A small sound classifier, trained from scratch: norm layernorm, 26041 training examples.
Rows from block 6, named by matrix and row number. Each number is 500 + 40 x the weight over its row's rms, rounded and kept within 0 to 999. All counts start at 0. Numbers have three digits each. After the name is the row's rms in percent of the matrix's.
# weight_hh_l0: GRU recurrent weights (gates r, z, n stacked) (model.rnn.3.rnn.weight_hh_l0, 576x192), inputs 0-191
weight_hh_l0.270 099:584483498493449495504486480488488506502526514476507529550511578576445554544526510509536508470517362425449549438534465496514493572549536588447459470543484486523519416517512519505486480449465404551473528476533468554480524582497488533583537488495506525465467465494488551520519460433496502492502470540504548547512490531497528458454528536560457381456575510508544487533444478474495502487521489442489528433432503461502533488477474481498559545482554558464472566481452472536533544479427583549431538522526504506432515493511442521474461475513530483492486449501445467509559462539492494508
weight_hh_l0.271 091:538512514451488517468522541513435497567520505488516454488554560514569495468433515543447577519502493543490474546554487486480531561536432550491495503472548501492450465575580529539537477484495568418525494449512460490562487554533535473518460539510483469444500506494468440534512484585474490416523486564520504519517475548388552507474460483582532606516484548524559528491506560461532499487435517475463487567553568484529526523538557434478487479501487545540504523453572497487523492506486505542498448563521563497604486506434501504467513503474519447468523524471509488422538582447490531493
weight_hh_l0.272 093:566514481532513525466461539497539460515532551513546469493504502544467527473518495512473509466368489497540523483484431517564565511532499435461472449570503526492532484506530547482536494452528530509426451521595529518570453543446482483541477479442476503494483479489461470480462509435535468548419532549527548444421521494479531507507476586501488574438384469543460489510544497433437432524437581518497597500462514489499508514565467466518516535504533449486511535543456504529496475516523485436492533482550413391561542488505554469520548509489538476514500527514437531481487495526478524492
weight_hh_l0.273 102:461492461435493555520516524525470497512478502450567456515564447525496479472601541463551560482514509485510491534520532520547505531484452486553508534529537472357555508574503423506528549448494470491528472495473479507474510464470496556512508567548401489440533434480577502443536440482521522508453534504547494577506461514476523542455519540439537547517515476531465488488472408520514479488476557491434510548530478503418484442574505470492470532523456521481453443440471518474547519433524516554559445524506480529498486490534430527543407446503455512480435500554550520534511475465544549517
weight_hh_l0.274 092:562479533518502462402473492473439531486461528547456526461502502518439513533531481562502570522496474553487488541476468485573435504478457531514509510503523555406517501612491468513523596510558450477497397529456515532545486504455518505480463458529558523516514469493509463412464530534493491555514517514609494538560475486510478490509496460517485402520490528508501598481508546468481556485569513519528480507513475507605576500458492428480603486517508521494469496497476475475534468497549444594557498511554417516438491501503559464469579486497500556471499506497503460471524455497488482481
weight_hh_l0.275 101:500526484515528491526494522519524542512542528507439575505471517526516495556508472484500560513473389508489539480508444542514494498477640499462491506476473504531519525513521506387488477543495470500521561571456482453475523573477517523445403469556501507548430498498591565500495482530440480518509392468547444512482551487549490460465530529519541490510511545501474522514554506466477467549532518476497475440535453494441482591530494459413528480495481437544471623436503482477491486615493477527587473464497541497524561506500551525491482499494524462525540527453506455445494512496441483480
weight_hh_l0.276 104:510511550503549467452500518497558488509619513495437518478499435579505497546445438434456498510531499565583561389470492544517498523442561571460482493450435449477479479440528489494505492521479465563487498533571480459476523494469454551517502456454441547576540503548506490510492488481549479514449475492526469462527420563484514517534473478458534446486529526508510493491446464493440539486583446475547504494469563534453468482501513525549444555544483500537438486459436566535478494509485558407455496502481484446470577500513545529529538486464504471566524522469500449591492492520567508499
weight_hh_l0.277 100:502515523548532498474534462543502518492531446559457478509490590561496467536507493501523504547515478491365478437553462431479539558545528496509513485487553532479548514524523496474508510533507532444393598482562489527530484483536566491500483570590540468515533406513534498515505433397545490475497502518474551479497520497495538517471545485456484472520527535430462530542524524459531491519523490452458499482412493453476498527461546570481552511485535480526548512473424535501516543493580452581585539494522452527495459514508508497518459477491468529406545435601485492466472502513554500534
weight_hh_l0.278 101:422582487491448491491469471531537470497461539456504503511523459457581435549506500526469559514459466441495502519497473465473484582488600645475491488503513479436527501491544502498504486496495470520522515488524520498445494501471511542529422493547589474595445489560458532419452464551562492548481501473565491468435493503512519479523492507526524543507527521538529490558438544536527512490497542581532503492501430534405536516501463500551531533511499476488568503533493487518542450505507504505512518427493519563473575536565490467487579567512532487482465545491582506557474462595503458456
weight_hh_l0.279 093:502396452532562437479499448485499572467459474489488487568528493538456496459492549500494461491548429514464481462407492530560576590535494520473534518594488528496554515511500485489553479487557503512421477497493592473463503530554473557483438542489507508560475552545521481510568481420533489469533483511471529568497547574424634476492533528526491598538478482501492482522512544493502478474479501434521501524503550543477502463495487511471533479527497524463561555497496502460475506596488528479482521441493544488466516487446534530497495569439461468477480479511409583508504490563497472503
weight_hh_l0.280 102:461532543475479521547502484545556541450544542507516499502488571467575518468522511521560549426502498546483450522511503476454529487411482523391504566480485534450511495453550523500453478510484552520481527510461452429477469525511475484463550468570514491515476492503528438543521556455485483470518491526491573467457496441548424434452527469452476469417550548459477488457528543510564555507536451469545530521532515445433477540505528546462496454494512476499574505511542492506464509523414532451445548463506588621470490530532404545429537480488573509508423504482510514540463492502498514533
weight_hh_l0.281 105:519509496437472365410410514483430521518471529459534530475431495452468569482541536504553432553538585528450468530560499588433504478460512522509503484561470449475479567483466527498406474509457448549546476518513513525473557522504447496520483520516459492562547504480458513565476426453554484520526486475552511486450490558539521490462573512463548504472436457471546497512527467467489453565544464423436544460494548461517474472502530533443540458479493517467465519500471475465525539479513498484512454507447463463591510420517552508551527456491492533472526480516493492457534438534509508480
weight_hh_l0.282 096:487447482549519449509485508519470519486567553521505492440486508433540510486537492504558454481544464490471489490510550530458490527478463468517446566519510535545587500572475538489426484465500503533503494567464504468436521495511484531504509505526452449505475435560503440505610543523526528541525503419496433521457609499548506559469488440569538469448515501457541566479500481498487503468539466496452523557503515439547451532599500496497503491488454469457452452459537478490430521546550508479471471497470507540552475633566605501498535561464548445478566490461494470502534463524520544537
weight_hh_l0.283 103:534490517463530545499487476484437512484492468501468513512531460431463472441484513572440516558583430445470469480492512544520499427467556507495518465506470464456515508493545447469533495518466526487518519472484494441563446484434525440438457450491569425506548555511571466589512611522467495516458518549445512485442546494441455563518530427514472490523474490596450498527539533456528472505539495543543453439468440444396506488503505554495503468537479430558435491475484485496481430509499564491518503446454537479491570509529545543535438493464523489470463521473535492453500485574510464456
weight_hh_l0.284 100:509567550554446551480493530522440473469502490458527473491493490521415529492517501460483491550463467490557550597426455450450503515429511460487498539526467468473493454509483468500513526486508446560554473492516552464489504498440484575462506515519545493429519520536517531427543438516449544427479531444483509501545473481484612546537504533562515482509480575522472480511463558550471505454508505475398541494492440456539510541508501433526500486545486556516445558452538539467486572503539461538492516586545424467473499462471574492501523489476476529417549437415516521499456430480500441488
weight_hh_l0.285 110:497454459492566549460430483416484453424430523536527460443488488507455521507626481508511557514437506534502516548483440515556495461502541500517557531497443548514383526572575507516473488548484527526504557465548534500467436430491471443522532488476518503523516494526517561529476512456476498548466466512477481485484549518481463548511510470463418471412443479440542471513481479533508477490504479540475496520537549459552516474511515424462461502525546440513451473549461544560427511488516524454430538559525525495500497546447501467595498522552526484591448461432542515482539526500519482538
weight_hh_l0.286 104:590502479546537495518463438489500540457536460458452417527555533504520496474515484510473460507567488502536445491479508440497530532478458474488420526495499507467467472477415476487494436558531482521483522476557485451472507507416515477536510492553498497566486490492456502500559423439514628485467399532504462591558497527530489513501488485498475483515538545447527523514485553483560526481519459478498490493527476509425523496460467546524414488529501538570493539491529497490558483418459436479505591443470574533501432558481568507527496522500498437458508574460546431468543547491588476516
weight_hh_l0.287 106:442502420557510531497500491439499481475533520467426425481429533576442474549437449532418483485514449526532453587504505520471534549492449503491549574471491482536528448581463472515456487520517474515500423449518482495544564487498523495578482564417504428511509532539582531490519465512529505499496462456492488464564493510433515454537433457551518529442514542496483461468507519442504484523480562513471500479438441424472575519518557526454497465573533466481522562492499473513463506465501442537513512532525537423531519581548459510539426501443557527481456496523542502515482511454485459458
weight_hh_l0.288 099:509446533489530456541469504474525544552526511564541529464507569502509575523508567483510436526500522555457510518558481499454537501584525520518526466494422529430458523431503486461534553556544451478516464558507535576452523481533524450497487530498484464551481516603508445464454463593560448544423507578558497504529521481580449515435562489422475441443510523538478512520519475477452514479467498574509469526490471491460473486409530585542530482559512532528487490484445522479487527461520506503564454532448505505524448495484499473504595568494522502532476494506484432471485527443440462462
weight_hh_l0.289 099:475484430485528515502555530489430474538502491511493513471528448489452504428521554506548502450534521483382468448516499451530526508543474487570477538560554473465507555481529400520441471520499471469423456483507462495457516472523528507499513473438518448478441492512493471419418523472516505598494429505464490489513474536564554498474480395489444404546464461471514548527489452544521544486498523449481488549510529531534459545455531505467530501484485496513531411445532453552489507452479528491490516501517493533507478588503486486553488534542570552541481451478472528455514456452638524464
weight_hh_l0.290 110:522512460480440496583512563415476540471450537505483496525502540483527469467478566497511505504559480519459519507456547444568566466494484457490466401495488469500510557492445508458479562517539456461504540526599518509471539489445508438450467577529496510482537476483563555516527512474489513531520483493499466529529478504511443579542457459436519489476461561576571444517371508559544423552516510449527455557511442454492495498460468461519529533452475517440452493575501432464553502482498482476471501513453543556531515502493461552541546534501437497576484521474467473411530484467456514506
weight_hh_l0.291 099:589520457474490484491465532508490455438506587421490596487534512520440549507621410510476499555505588544478554450502574519457478499501496459488597522536412544476478420504472429540485516503457546520436526482482489522493534454532499518503504499492506464541533445490500518437498596519530478491510528510515488505433597508441481521507496466509509467465485465532476498461561487511469526437438531501523516542501503509565530500488552617574532487563497552535478531490477436506487464489505506511562479574514477516552486467441477506511472497541455486472528488516490485529521473566473543578
weight_hh_l0.292 105:512578507472527470522490611524482480520526504464508519483518463517443496509494445551551492508411503515445503472545481481544571400527513510429546424507531448485482434536465502492396532502521519542562549550505532473491494505516492519479494528485431496537485513504444511482488428442507534542527526501456468482540527439466479505533542487534431467542576468458497529536512515490451426549451500488521528488494542428479549545476445524421551482401504454531516429461492492468530394500518490490554505506509508559506527567437448413397457482452570514503445540519494497478518485497495477495
weight_hh_l0.293 096:566520457534503524486576477538499546477526477509534474493437505510498520427520559527461402497508495483575468520466419468526509471517530532480484540495515506505469451460521487541422535445571487531454513572529510481499606508523556517508595558443530489532529453434514462485464470577507517442497505496470484544505485453547496533474531488472489509577500545496512559455598511491480496469561441440465508521468549495496471453527463454545526546519526508641467491458513465519547497509534535541451523483458442456500533501517519519471487483604512474541494443410545534509436442452495548504
weight_hh_l0.294 100:426510516535450518523493509446456490503535490392472519495588507556527500485502530491503532491583514476589545562526553515445445580540513537584459503528446501500524501407515492537552432499535554537502519515496456585537461568515519408526480533574502530529434543486504533462531546466494447457532520482506546530494560481520530506517515425520505545448527485492556525516487450546586503512494530538472509556436506569499498507474490467518471514466559485523422511479453497489479422485490527486479472496563521559395537462475517508473533481499525536553517431494494430555500520486562559538
weight_hh_l0.295 096:454431464522603456472447481501468535532542495528504519398518495485496583530481514453445547544530530483560503456522524482501536485499471509504484583477437469579473481509565455521539468434523599478571480466441520524535463502500535434523443480563512502544480538474409532490481450462457554515449433507532520497490548503490511524533514520520476482485399516488438505496544454514504482507470464547426541484453532472499488509470501502492578506465531475523433510440480517546490494450510568538538471534482562519521463390473557539502519579475487551484575457498482526555532468510514404513
weight_hh_l0.296 098:549440476463497499525490472512462523555509428474519544538562501501511521531540527521563487500465533497515480553515424499523536529495475497522529439487535557540468421551535584478402551546453524484489490477516536434513472534489530425494482502488524495559497553572517449481517501598545451518479509442421488485429474489454537531521462576472506429512560505443527530608474459467507423507487524432496538503506541473492502493545539538561465524532552500503516485422470511533507493515503459533467437488484477499505497478522531506447468431482533574504448587451530610472602461499525475513
weight_hh_l0.297 090:533535509513522499545490437457474487532500540537514495511404540544482542467561510532459508487559521456515542459486559539479470506487509491518434518608483507523494436503496491525461492485472457444552579513480570460487569515495490613440555459457566502570505514523473486533546478510487491524483534520515481503537481456530478472510537478468528453510537423442498479456482615522513538527456528560454472495524471583449523520555589432487418448499486506510552543543518470516492438494437497480470558541496474530453560572543430568505442495503414530539497473505492450569458501509528483541
weight_hh_l0.298 102:493510516504504478495466541483465513537477466461536417512520452453500570480517560492459475452476411534513515474429488565525516477551487492434552516491469523467509488502499511563490473537586490558538527411529526508535508487530446529546410495462477500554491546484576517453448461513523512480555460517522544541540454478496564487520503454429549555482470509533431456488477562549471510572544464498464521423552494481478487559472405515496522547487518584521572462479462487512533524504522492456538515435606464427506444458500527521440501484464466438470544452531398510499485551506533544549
weight_hh_l0.299 100:487520545497520465473462441509476451508567509454516524429451527492487468514512519506504551500467458469436451498503543462477468479439506547466478523464508472512489533428524469473425535462479479521460464640500458522532511451531428486512484521472496497506484415476490466515440491514510434496481488472464511582509502573529477385539492436518532483516436452483501471517533505526471450566451465496447500566468544503542400447554532452491446503487461537557474543464514492478540457475473447480445534499513585528445417483527533545451540520516493534454495419489477536492462565549527611471
weight_hh_l0.300 104:385519479455495541414485487519449560500481507516413476560496489450482576502567539559524461493452536584521489436541431540528488472464533547530507461491517493516522459513539546520502496485468495418488503436487405549547463568524507520485446543530508436537582630510505514446520530469519433464493525513538509484555560577553520519439484473464475528548481582523489505475464428494503559491478462493490466508489454482423409500502471436549498508522506459483525474495521497515516457525501515488452523418551520518481506526497489432424479504525479498471501503447488476520559519512551560485
weight_hh_l0.301 097:458516555474521466496503555557531544483488459461582478512549401474427509417550496490542429485518555527536470516509533466483533499513487565448437444458508510487545446498545477533537416504496573498500506556442503456472466494450526505452471521513478525547495511535527476491547490471494468416569496551557540492479456471482517515476549516626582489560530529502419506410459495515478468513478458541436545501498474482573491524510496447536486493467471491511521419505478499517490574482522551489492482463466524456567520488488534508509537543426443529527484516468422514613527544459485531556
weight_hh_l0.302 094:472532543490476475453431489482541478502516462456413511488472436433478444507522502472431495487530497551537506551512493464503513500485516475538493499497507523485515565487512520465529536556536518513482515501530574469442458610543540408496475461456462417560473584436511461511427485530512524483464563492492509534534480505469500476486448514561544509459530495490519424453490435578482516481457478546488536503528467514526465446540513500481581549481572494455531472492469503552495463437519543525487512563498472511558561498474396536431531506582554535498530447449501454594417481558550452462
weight_hh_l0.303 103:503516510462496477460502527476558451491498436470547503490467527490401476573484471469541597492509481539444497515554524454402546489468534509494489483520549477518488429514495513498535531498551524535461529591456476495458478543465533456476518367489557442493496494487477554508573451512559480459510501469503508598576498454475586504395576564500526530460433551489501538480505508554517471530521483504534523426480506497476549540526512450535484503532605520555475488500507588522515481474494539534471557498470530559535469501506534517506467525487525509507571553455603544480521514540492492496
weight_hh_l0.304 098:485464494438505431567490481538426480494476513508462452520556493487485506518445487505456450562532545530533517528506421494473592530498466488490515508456509477502538415548566536492498525503456541528535501525501443521452482477391515469527492450564502437465469457550543532468514442520536458530604449440448440467517496508542511539542444445449390579497501484500580461497536449492484500495470547504535520522462511472528555478611442505552544545479495479552510504474449564502499542462483595509496480522492478534473457502540483578498492468485534496462470518520533529548485497561415441482
weight_hh_l0.305 100:464545525535460490531608523455560416437493550510529456502556505482481497519497470422489488601565485449469535517542474512537439499513526434514549509521504512534528478435526501417557517470484509547509460395507499446490526557493466544559502521465589493473498525503504460484459495535551510534549464551459550512459485513499455507549464496502428469465471485514532501531505465462450472536479496545536578528499442527526468480506425482575491486481544500501567447492534485505480449456421508460542415485469415493556513446533520494444534526502557542529512533444456583459529507556458492435
weight_hh_l0.306 101:490491469530479506471525557514578469486535515522488502453500507449498565537507546577436441511433581595526480457448473538501434483580533431463524443433454546545546511430442493505522538450524515441429476565514570546457592587479512474526469567509360515540488491574511472466494523504544457509534487505474481565555516528559450547482556476537524484494529472458518522545522483475550517465540460478525464511463511542491494554521514532476556474509521474459482511451506496462499531537543479560428492497499473547545486436530506487612512524449545497545514483491468493491523500502511508486
weight_hh_l0.307 100:451497434516482441554473480553453452470557508503564557498487511534501496539488575512530493488481450452485487524613453529467463493512507481499542389507506495460497511502503563525519502515537405461533512542502400428534436447479487429490517579507559439474468478525507555522532473453547487505519496524449501479462451471509483510605527448520429476492486517458426479457468483497472490559533482506498505445462531519512457476452422489420532511547501452494501499475492522492474391543541480432413398492462562500527587543516544498528515567479549515501500515473478510507546471520492493502
weight_hh_l0.308 098:493421458576520503544428535500540468443503509443590590522539489471464451454448541511498521495535437549502513433496503513499477458534574481476540556439515425487524472441486471535516514533557443558510529526546523466449502576456545529506460491520547504470437483561516486473461530442548530522546481511458480469489514580486525512564496444470481477467529427492536470537549444480470494531529525467533439495506560459415566564483572553532475486489389545534478493489526496595567476485463489494553512473550479420531507480500464487504466520565483516517488566530470478506480455505542541504
weight_hh_l0.309 095:527495521460498487563571499515401540515462545515546405484572472437455482486416528488556528549460444443488381499516549526537553514500554447577472462513521545484436492485450539503540568485492459456498492486561539440523565485474506480530548475408462427491493467454502524446535464494472482512509524527432486516464489523427416454544474502510466513555500519512516474476463557498488506529518494436515533498549504537547486554524510563550495487486488499438476525510464500539516411548549544452496476538475449542575492422465495501461536507471453563530549518474493463543474496510487415494
weight_hh_l0.310 090:541529446497473497494523458542502461417496536461591456493536460481538502500475481535490432510551457555580485527541462447498481517534491507506493431508491549493463444481541548488571530492534422525457527553481527536455511439514555516562549472444496563516487579515436472460531482504551411562539502516458540530420514555562507492476535446552493505447426467474528470452469528465473555450467460526551520504579438463567536480431502509551539524502579554518435464543489492486503485523456443526481468520526465506490511508555526501561448396531531529484426483503527536502540496512522550546
weight_hh_l0.311 097:506540540499501439529561523451507555491526450544542528521492561492490559477533515515495502520532451543480529468511511538573542644536495515476524498544527477423465502557502540479572541436470407457497492540501510549480512519550462497461498508505423461432495429517532525483466467547568585428540505441387473553535504497510528454496526551507505514546503477543511530495518524508454504476505540544476484561476491550490477498504553448425489461573421567508519539476459519469464478511447529488513454566463491495574449447475462441525530537487499452459497485483500533566606489493544524518
weight_hh_l0.312 101:504526513487476484468492521494483508509541461528621487567424510619530449539471498570541541484500491486529550464535513542582527508531449474523463528450512458539468513455487500508444468476504451541536491388530478539560520540523493482506474455498493493524527541499457500479536506495534449478522566505504499534495554510542504560583468573463477534448428528550502540497476482539552515553418513479496477473467478586582452562457502410475477481543477527466461456491440492514444540491544491490461485579548478551533495476542541482530527507495606524468459529523501457530565512479561474584
weight_hh_l0.313 102:545480482607526460520573462565537552514540523478521498504481520560535532477529499519530511526509570539512534475491524487528436545484541489516462533497495538503458549555469431564546391478476498498433526471461516454440584511496487514464463465476441446479516527487523487521541557573499435546509517486600544461473437441474548526597538533448476441561441462524498494464513546471501521545551581519474583521519472478482474544508514443501515576478549562485493491465489481488534492493562541470465523476404458516498477464549447457537517417434535521453532468534521531508509491450493474506
weight_hh_l0.314 096:448577380509478472461533522507505555483511509475530471537515564431530488522551504463559478505556537450474469457560514494454440518520496502436549519518563468566547518502496471528545490552517513526514534485465393516514490475501488517496488456581486452515504460446490543507475473518492454548460436504493426464439550568480495503557503535554511585488531538484478423480490442509515508499454500519471542465521555477468510537468555475592557572602557482530568516539499476460558504488513541511495477512519541453526432440539523444487542535504545533433560531455476454521494540476434466442
weight_hh_l0.315 099:456516556535494476533520498482491571486494511489491438462536452529496556438437499537533492437530374558477479430481494473474471560540506488590461549462565509519470553572484536516401529452645614479459498520479500526486461562494529461482516458464499424510448514570530501491458447489448561512482510484463553568528556491480471502421494498543453506556503466477554503480543495526454476485560452543501494458443521476565556508500529467447493491552474514495575466527502536479526468513489537488498540500498481487433512557509536490513433510501513464511556482511456446472483520515562472466
weight_hh_l0.316 105:509499537487451500424497482619546414432569533524490555529515440402461476526485487520561478493483581552520520520472454524485535482474492476506488440463516503553451522423466535517524513575498453560460504479518520533502433454553559472534569514448420591532547495520521444522524456566443484536511498503475451485564465533498467450408488528495492420458448503528534473477523489495502598527488455464527483532516545383452536525471473485542487459540508469483472475483507487514458460511460444556546520485497485486538500537507445548467509525585451525445483491534472514480494470503458493505
weight_hh_l0.317 095:498463493463550503505477530519440426567423435523542484594480510548545467520496518500486547471522570512510438529556491515482491474464476478436486466540499511495499501461545490514502565514516446496451457516390456568514507545495522558519480483545495542522469517532465445470486496506486537462527505533454526504491518555507485439465469562429460459542552539444486548545493463556532579567526440527494530610513529541512559535484379546517480483489465460476498470533449536503423378536518551457460462443539496475498489543517464515523541453470572528521485474502502542504452497432526515557
weight_hh_l0.318 096:464458484502457516467523508491581486478540486508489386502495449505481489488538487543523558475548473554537479544486516463555465421439513497476468547493533545500418470430507518494483505508557489475537423547547526467457536481522533519552561477489454513538471529551503457491531479532438530422502536470510489508391461496517515504442532511497540495485505569519556489521512479443625491531481482494502510578473499531511532452527538491574457481549469570503523529522545484435550485422446518511542416499488405452526458560515516501418501539459539458477478412476561520497572511439525473505
weight_hh_l0.319 101:536487490477419509486494531440476460506473524555445491459544411490505430450476537461437529458499484538510546492562473527538496538474553478542536501570518435442512458518535528517535588515511417470513514478530496524506538529552471517536485458499458508442485490477567534442476451553622452539575543447544534539553436543446545528478517511536497552525476558501517555542577454499450483416551546521508440529506489521436547516507520454468546524431495470428458489543458416462590484497545520510510502554493520491536507488484460465478509518510429529505441511522490458496484559543504554490
weight_hh_l0.320 105:492471549460519443459476523528471545492516557459518401418557521509469474510533539506410537528552508528417499470397537545463462428532464517472485450410485540470554475558425546586505484512516534575463467532527522486521485490506513455500449555483432404460481550550471449484558518468553503518532519503562556512502552457561458471512487583523527508538497553471501507529535535478488476561569463501506466509395520510531489510484490513477489506556511533469558526488473489506567564557496508510489481562536533528487578508454503449535538456455463452489495492444479533528495454465520549479
weight_hh_l0.321 099:514474439497587458447489538444477493402514432471449530542557568502497522513560520485428477456556541468552447533572532546525545465485403484497523527563371519455527464476512490516465439481495582485444523466513537503503555482555538483520505527523520489463567521512522454472525491498449527532506481515487457508507520535551509569482453522466430500528501581500485501516546518499467563537566470434506477506476467472532454466459452555475513497541513527448562520540493526528513532532494488485568514552521421474585486596512483479523511484480465467432469516484587508512537523524526431553
weight_hh_l0.322 101:671507432482513502476511507493508525469570486516443442579573497496495507490463459521397522518552464495468432442571521494519538531484475492490519454407488477520515493487498496504435447514461527437518474489483538436520529533509506526467491483526420579469451481504521528480531489413472447420500475448514537552494531492528438510453475530486486397539570459449487516510539471536481507480459514433468526510467495466478444513482494499485469525502557480517509487472485468483513511426570528443557491473513539509431469575491544509516442492477465515493580522503564428559462435470517473476
weight_hh_l0.323 085:537493494566512541412444491479494459591387548476502580512531531551504433452543507525469548533530468515488445452523503501478511495469450498551424505552504440530537524503507507533552485531502531446443507530494530469495390486562594511527511493522487482544418473411505592471425568462515518460504532504432557473493542452541533473480572437463570470477571471515535456497486447484514492533523546555475559518527441522503490533545493513518507544560474506487528430531508432482499423457531518495512506523536462516457480422482502500462471458526533443502463499529440489536486488542484488512
weight_hh_l0.324 099:472463567491475535477508468499528458551556485473548499483471484503520482513549431540594491493514545437482502430612499530466479529470467472522481545473552508531511385501514488477466418525585518458485478562550443494515515501462465494470505481465415424551544493505451535455513423522472456550476488550465573493455454414464554558537483570474522563482506455542501493533465512510468493487481394482503511534517456485494483444481476444512443490475489509576478469445492504551510455502435499453494452440508492524501489567594494496496461467510542527508424503444563482489542474499548541458
weight_hh_l0.325 093:535489474460574538470437560442510548533520488503538490488461479549422471544522473545470498553497465453484535506505544476434557409503531430536504466521478517461570487537504493399512509489520444437477492540475521561496491517482480554442495476485419459468487530493500537490502530414502565505513524489510544464524494439564486525499566477457533538462522623534533500529532596530524467538420514484501517434510448488486442511502492415523536541487460524494462534590413526516540476445495543496540544504543463513483518478477543482537557514531563489399558510434543522536448505477493511492
weight_hh_l0.326 106:496561501538527505453473481495495496508551527492471497448504508524533498509439442452472432521442524520587486461477469572496407545564462549526548474500492530486490405466466440470543447487528480442437556476479509521494503476501523517503426533459514421530526443395515537528578485568446436586496458478530569518527553481473497493505514578470551490510464503459469531493522522620475527470490502543507588457474590527536476518459530512508511562539520446463533507488477493550469437545483519484441522497484549551474489515484520492523457460530498551566439526518505501517540440448467535432
weight_hh_l0.327 108:500509485472468551531550459475463561458492506507473451496465413587478565471458463459428496553482459504465477585457492538516512544542518488493453496501539540536447482427469504505516496453539577525461461482523429550518524485430535528468516557482428570492528434518452514477461520500524464427532527474502411472483514472461522467536455495519455503530441542523489466467506481554419464509508552513499584434527471446535577434529488500502515537546479452557518513492551485429513431475471464506510457488509493541546459506581490548549522455479498540457509480517479349502557479537483514516
weight_hh_l0.328 102:523475508484455550494531559511476560414545524481507542491542527541477494502507544420532515508491499531491488533455539521504523442486444487503459439551588494465510557535545549451481472484449460477584462482504598438471477417563514556549485498506493505555492541449478552486489546489484507507463480448535508522400452465512488472526554475482506538460496511577500467549448507488490461555480575550544488449518478566484545527505528552470566439553524486464506538477486460520551504511539459485570544493516466518501569560467522589525495497512477565577488463517431470535545465398447434473
weight_hh_l0.329 101:446573424500526483495434529479499492528464531489480491458487524517476561525531454516476425516505455517442465368599538466484502469507515509517433456538522467546529522440491483553479521417524527554482522567481500542566526515466496543438453514463488489513448509486536551498555465486477493473491425553496509454489485482458537463511536480484528454489541476567552576518471451566519518456474463578559472558496553472499534496498489481532448538486491513550472460528453519517432512477550486551437441459511434539473493455494369481477551492514476441543496552451482539558484475583499538542
weight_hh_l0.330 105:571538516463506561510469447450498503494546496441476463525464510483565591477520547528564520555440551451480506530514466514517552552533484437417449484509513508428506469563506496458597511514573493524489467471418501456470461461502489459541515484491507520526482501611546465487574581472473483541509535492528495487483494488518524525521472460460508561514518504527483502526496543488443567500494467504462500518480563511421452452513443489527501526436527514530557446555448448518588498530454544534541482456531523503564444511472500487493495446509443603547446451544557534568511436438445509528
weight_hh_l0.331 096:587538516470504474483471490507460463519422370495468489520513471469491535493455484448526455432513476560483563452471430461520480500525413573597465526498569499501499528487550494458440460478509470516445471496476523428539557525411474543482452462440509518455498489547493455506480477474550468479460546528516572518551502478463433510543432491456488493475537536445531481520554498505523416451474500540481535544514507438579435439505407598454518476563495529478510486510463505471505489482464461492513553438507462476525475486554476498564530561529441495505446513472488473505551537539487537508
weight_hh_l0.332 098:462574511459434597494513494499453476450501485513485478513552588483491437553416547494530439529468505551566465454541459512472453505541491572573538474531476506456544531488515528521475399509567521451493493533462549516548502472533445460469475510510501474498494599471463496456500472443481577448473507548479500500508470556469495466500568514523540457555522484487531478499513522514442485500455485540508537443447498478466557522549504526550479456547500557449485511516477531455444493482476501525427580482478453492446473525518514420548519507456491405470511468413498558500485441519509443613
weight_hh_l0.333 097:495509473445509567514511542501465532525490511554483500441487488528565492540547516427507558511524481494555496527534486490497462431491474503496521486556496461498513530454531506546504456533476500495421643459448564457516466441500511485515515497552498476531499521519449546461524404490481469527425348493429444425497453471514440517462526530528470408542495530540517550442487536468536528534491518580485521412466570514457483490482534469506487557465491501468484493524536500494500511529545471457508537474469508521455441587512586546460467530526467450495523417522429492491517524475570462499
weight_hh_l0.334 096:541561538422565457485536545495456481507554433502442524566486525549513455563529511409472423474501536525491493513442503523541564494493439539526442483543489521526555501529513419501541450525536520486476467527522554502503518523460461471442531506535583441441465491491530612464539508546492440520512498464538556520466496539528539495437542567450474531554462512461488472483481485502442402454530522453474484534541449506511486471487513512525555480510443491441506418474515550553454475430474492469560450565499555443526515473480496506481474567569506521561541460479456455474476499587480484530
weight_hh_l0.335 095:503468469530489547498447424482593504506476562559513541416508453452513511502465491482503484524464438465526496473500580516473471527481538475484521519543551475467503495503508502501420439576488507527567459453532537548556486455483529511532550476502520465488517481456425511468431524482364468465548424513436471458481525459582492438554511536502462473534463451462481466494539551519531502525416504493551501503484447536497559507436479520495436498443515543531483518496488530451496443533478410498518512562538566519490553531478497447546550483457491506494427510507439484417440590448522492472
weight_hh_l0.336 096:531484465563498507490552487450484541493475481502511537545474534494525495499545517534548523506489550442443623456462537457469481503504521478473461536458478457451472430499511565520507462511428421485541417503513440475461499462433491436504542508441470560536558567558504491549549496485469551552447532521519546486517576531502458514500496494479599514533510562531509456455513498491521512534543513509482532488544524497415569510472548563572482493518501507512550553512550465448450439512551555515547503453488478489468431515514654522457472518454529504445479494561552482542539435527485480495
weight_hh_l0.337 104:494529507438435459535470508552472508396521472491493482550537543485470506480522494439508545519475496473511439471523460478461461509464512513463418573551514504503461446465548576508424501477565485579500479458499581490508464492443484551429490484547481493502494552462514443514538505483448475486473502429487438496522497496516465419507526492458435556453543505429497460482497548485468606485532538554487523466565467479431466497528443466481548481473485479531528591524555450470496498486492493450604593557530447544547524459521452505489436477491527453499494527608482475486459499482472511435
weight_hh_l0.338 086:468492493487530453574587512474481492519460470514473424587379491469543545480488527516493465491511454579475522455508445472486468529565548533501550547469495486546571506510460480482466490463507523529495451493555472493459584479554471473496438552468427516492503496467475454512512464548555469499521510552543448464487516505511544487463468489436556508521551460470516425475462414491478555467478457469543471543542476445562419517504525479572559495423597473481528429477516548600528467513566425523551533483535548549512528511506539524508505540572487506501472467512502533516491476529439540523
weight_hh_l0.339 099:474518526505554488448553455520525501496521481580522461446480502470491545511567523499464503544443482472491528503502432463464526463546527475455569576538578485476572468507512518466475468450429478439468500528469442539542464523486552525486524468529524551467540439537491554456435456519448462487488520419474503494510499481516602563481516458505492457426453561464486427494473483497470427468598497454569512502496567535491531520519528501467540502466500541414530549527413470433527486489559498522504490534485457441482552471503430463478511512625521491485478486459456502517427532476525460436
weight_hh_l0.340 088:437472478510494496436486549541501405572471493454552471515470519506528424512434530476514490451537497534468466471465489492500494502429469452490485461511548489512523538425501516489535553437452485480495491479499448567531530474515550556412490524482520435479539456468535483503524473527539539482439539540431542527455546507503477500394515511465482568453441509512525482479523563440442487504533567533534428518476492506585570482457521501568535498484458474553553418481437484495544447521474452469476453467490468512444471541464547605535537492400434486509577481490491506520479530547560497485
weight_hh_l0.341 106:451476528468447515416558426550495557459494542471461559542533519524505517503449542506508490496500479507441476500539480486468460466500496492511491522502506535498454553526520405500508581461508566483549451544595473520495461493502512530416567444552493573533522366577464429537540483463529518506528521433485537510490515549506572571521525523459451458530538505502518457485528551534461451522412497542478567443480485505459495439531458490518495502438510493501419483478489484485576440471443421460511511480450434458496534467531510466552504514487518564513494500517486435538547523513451440463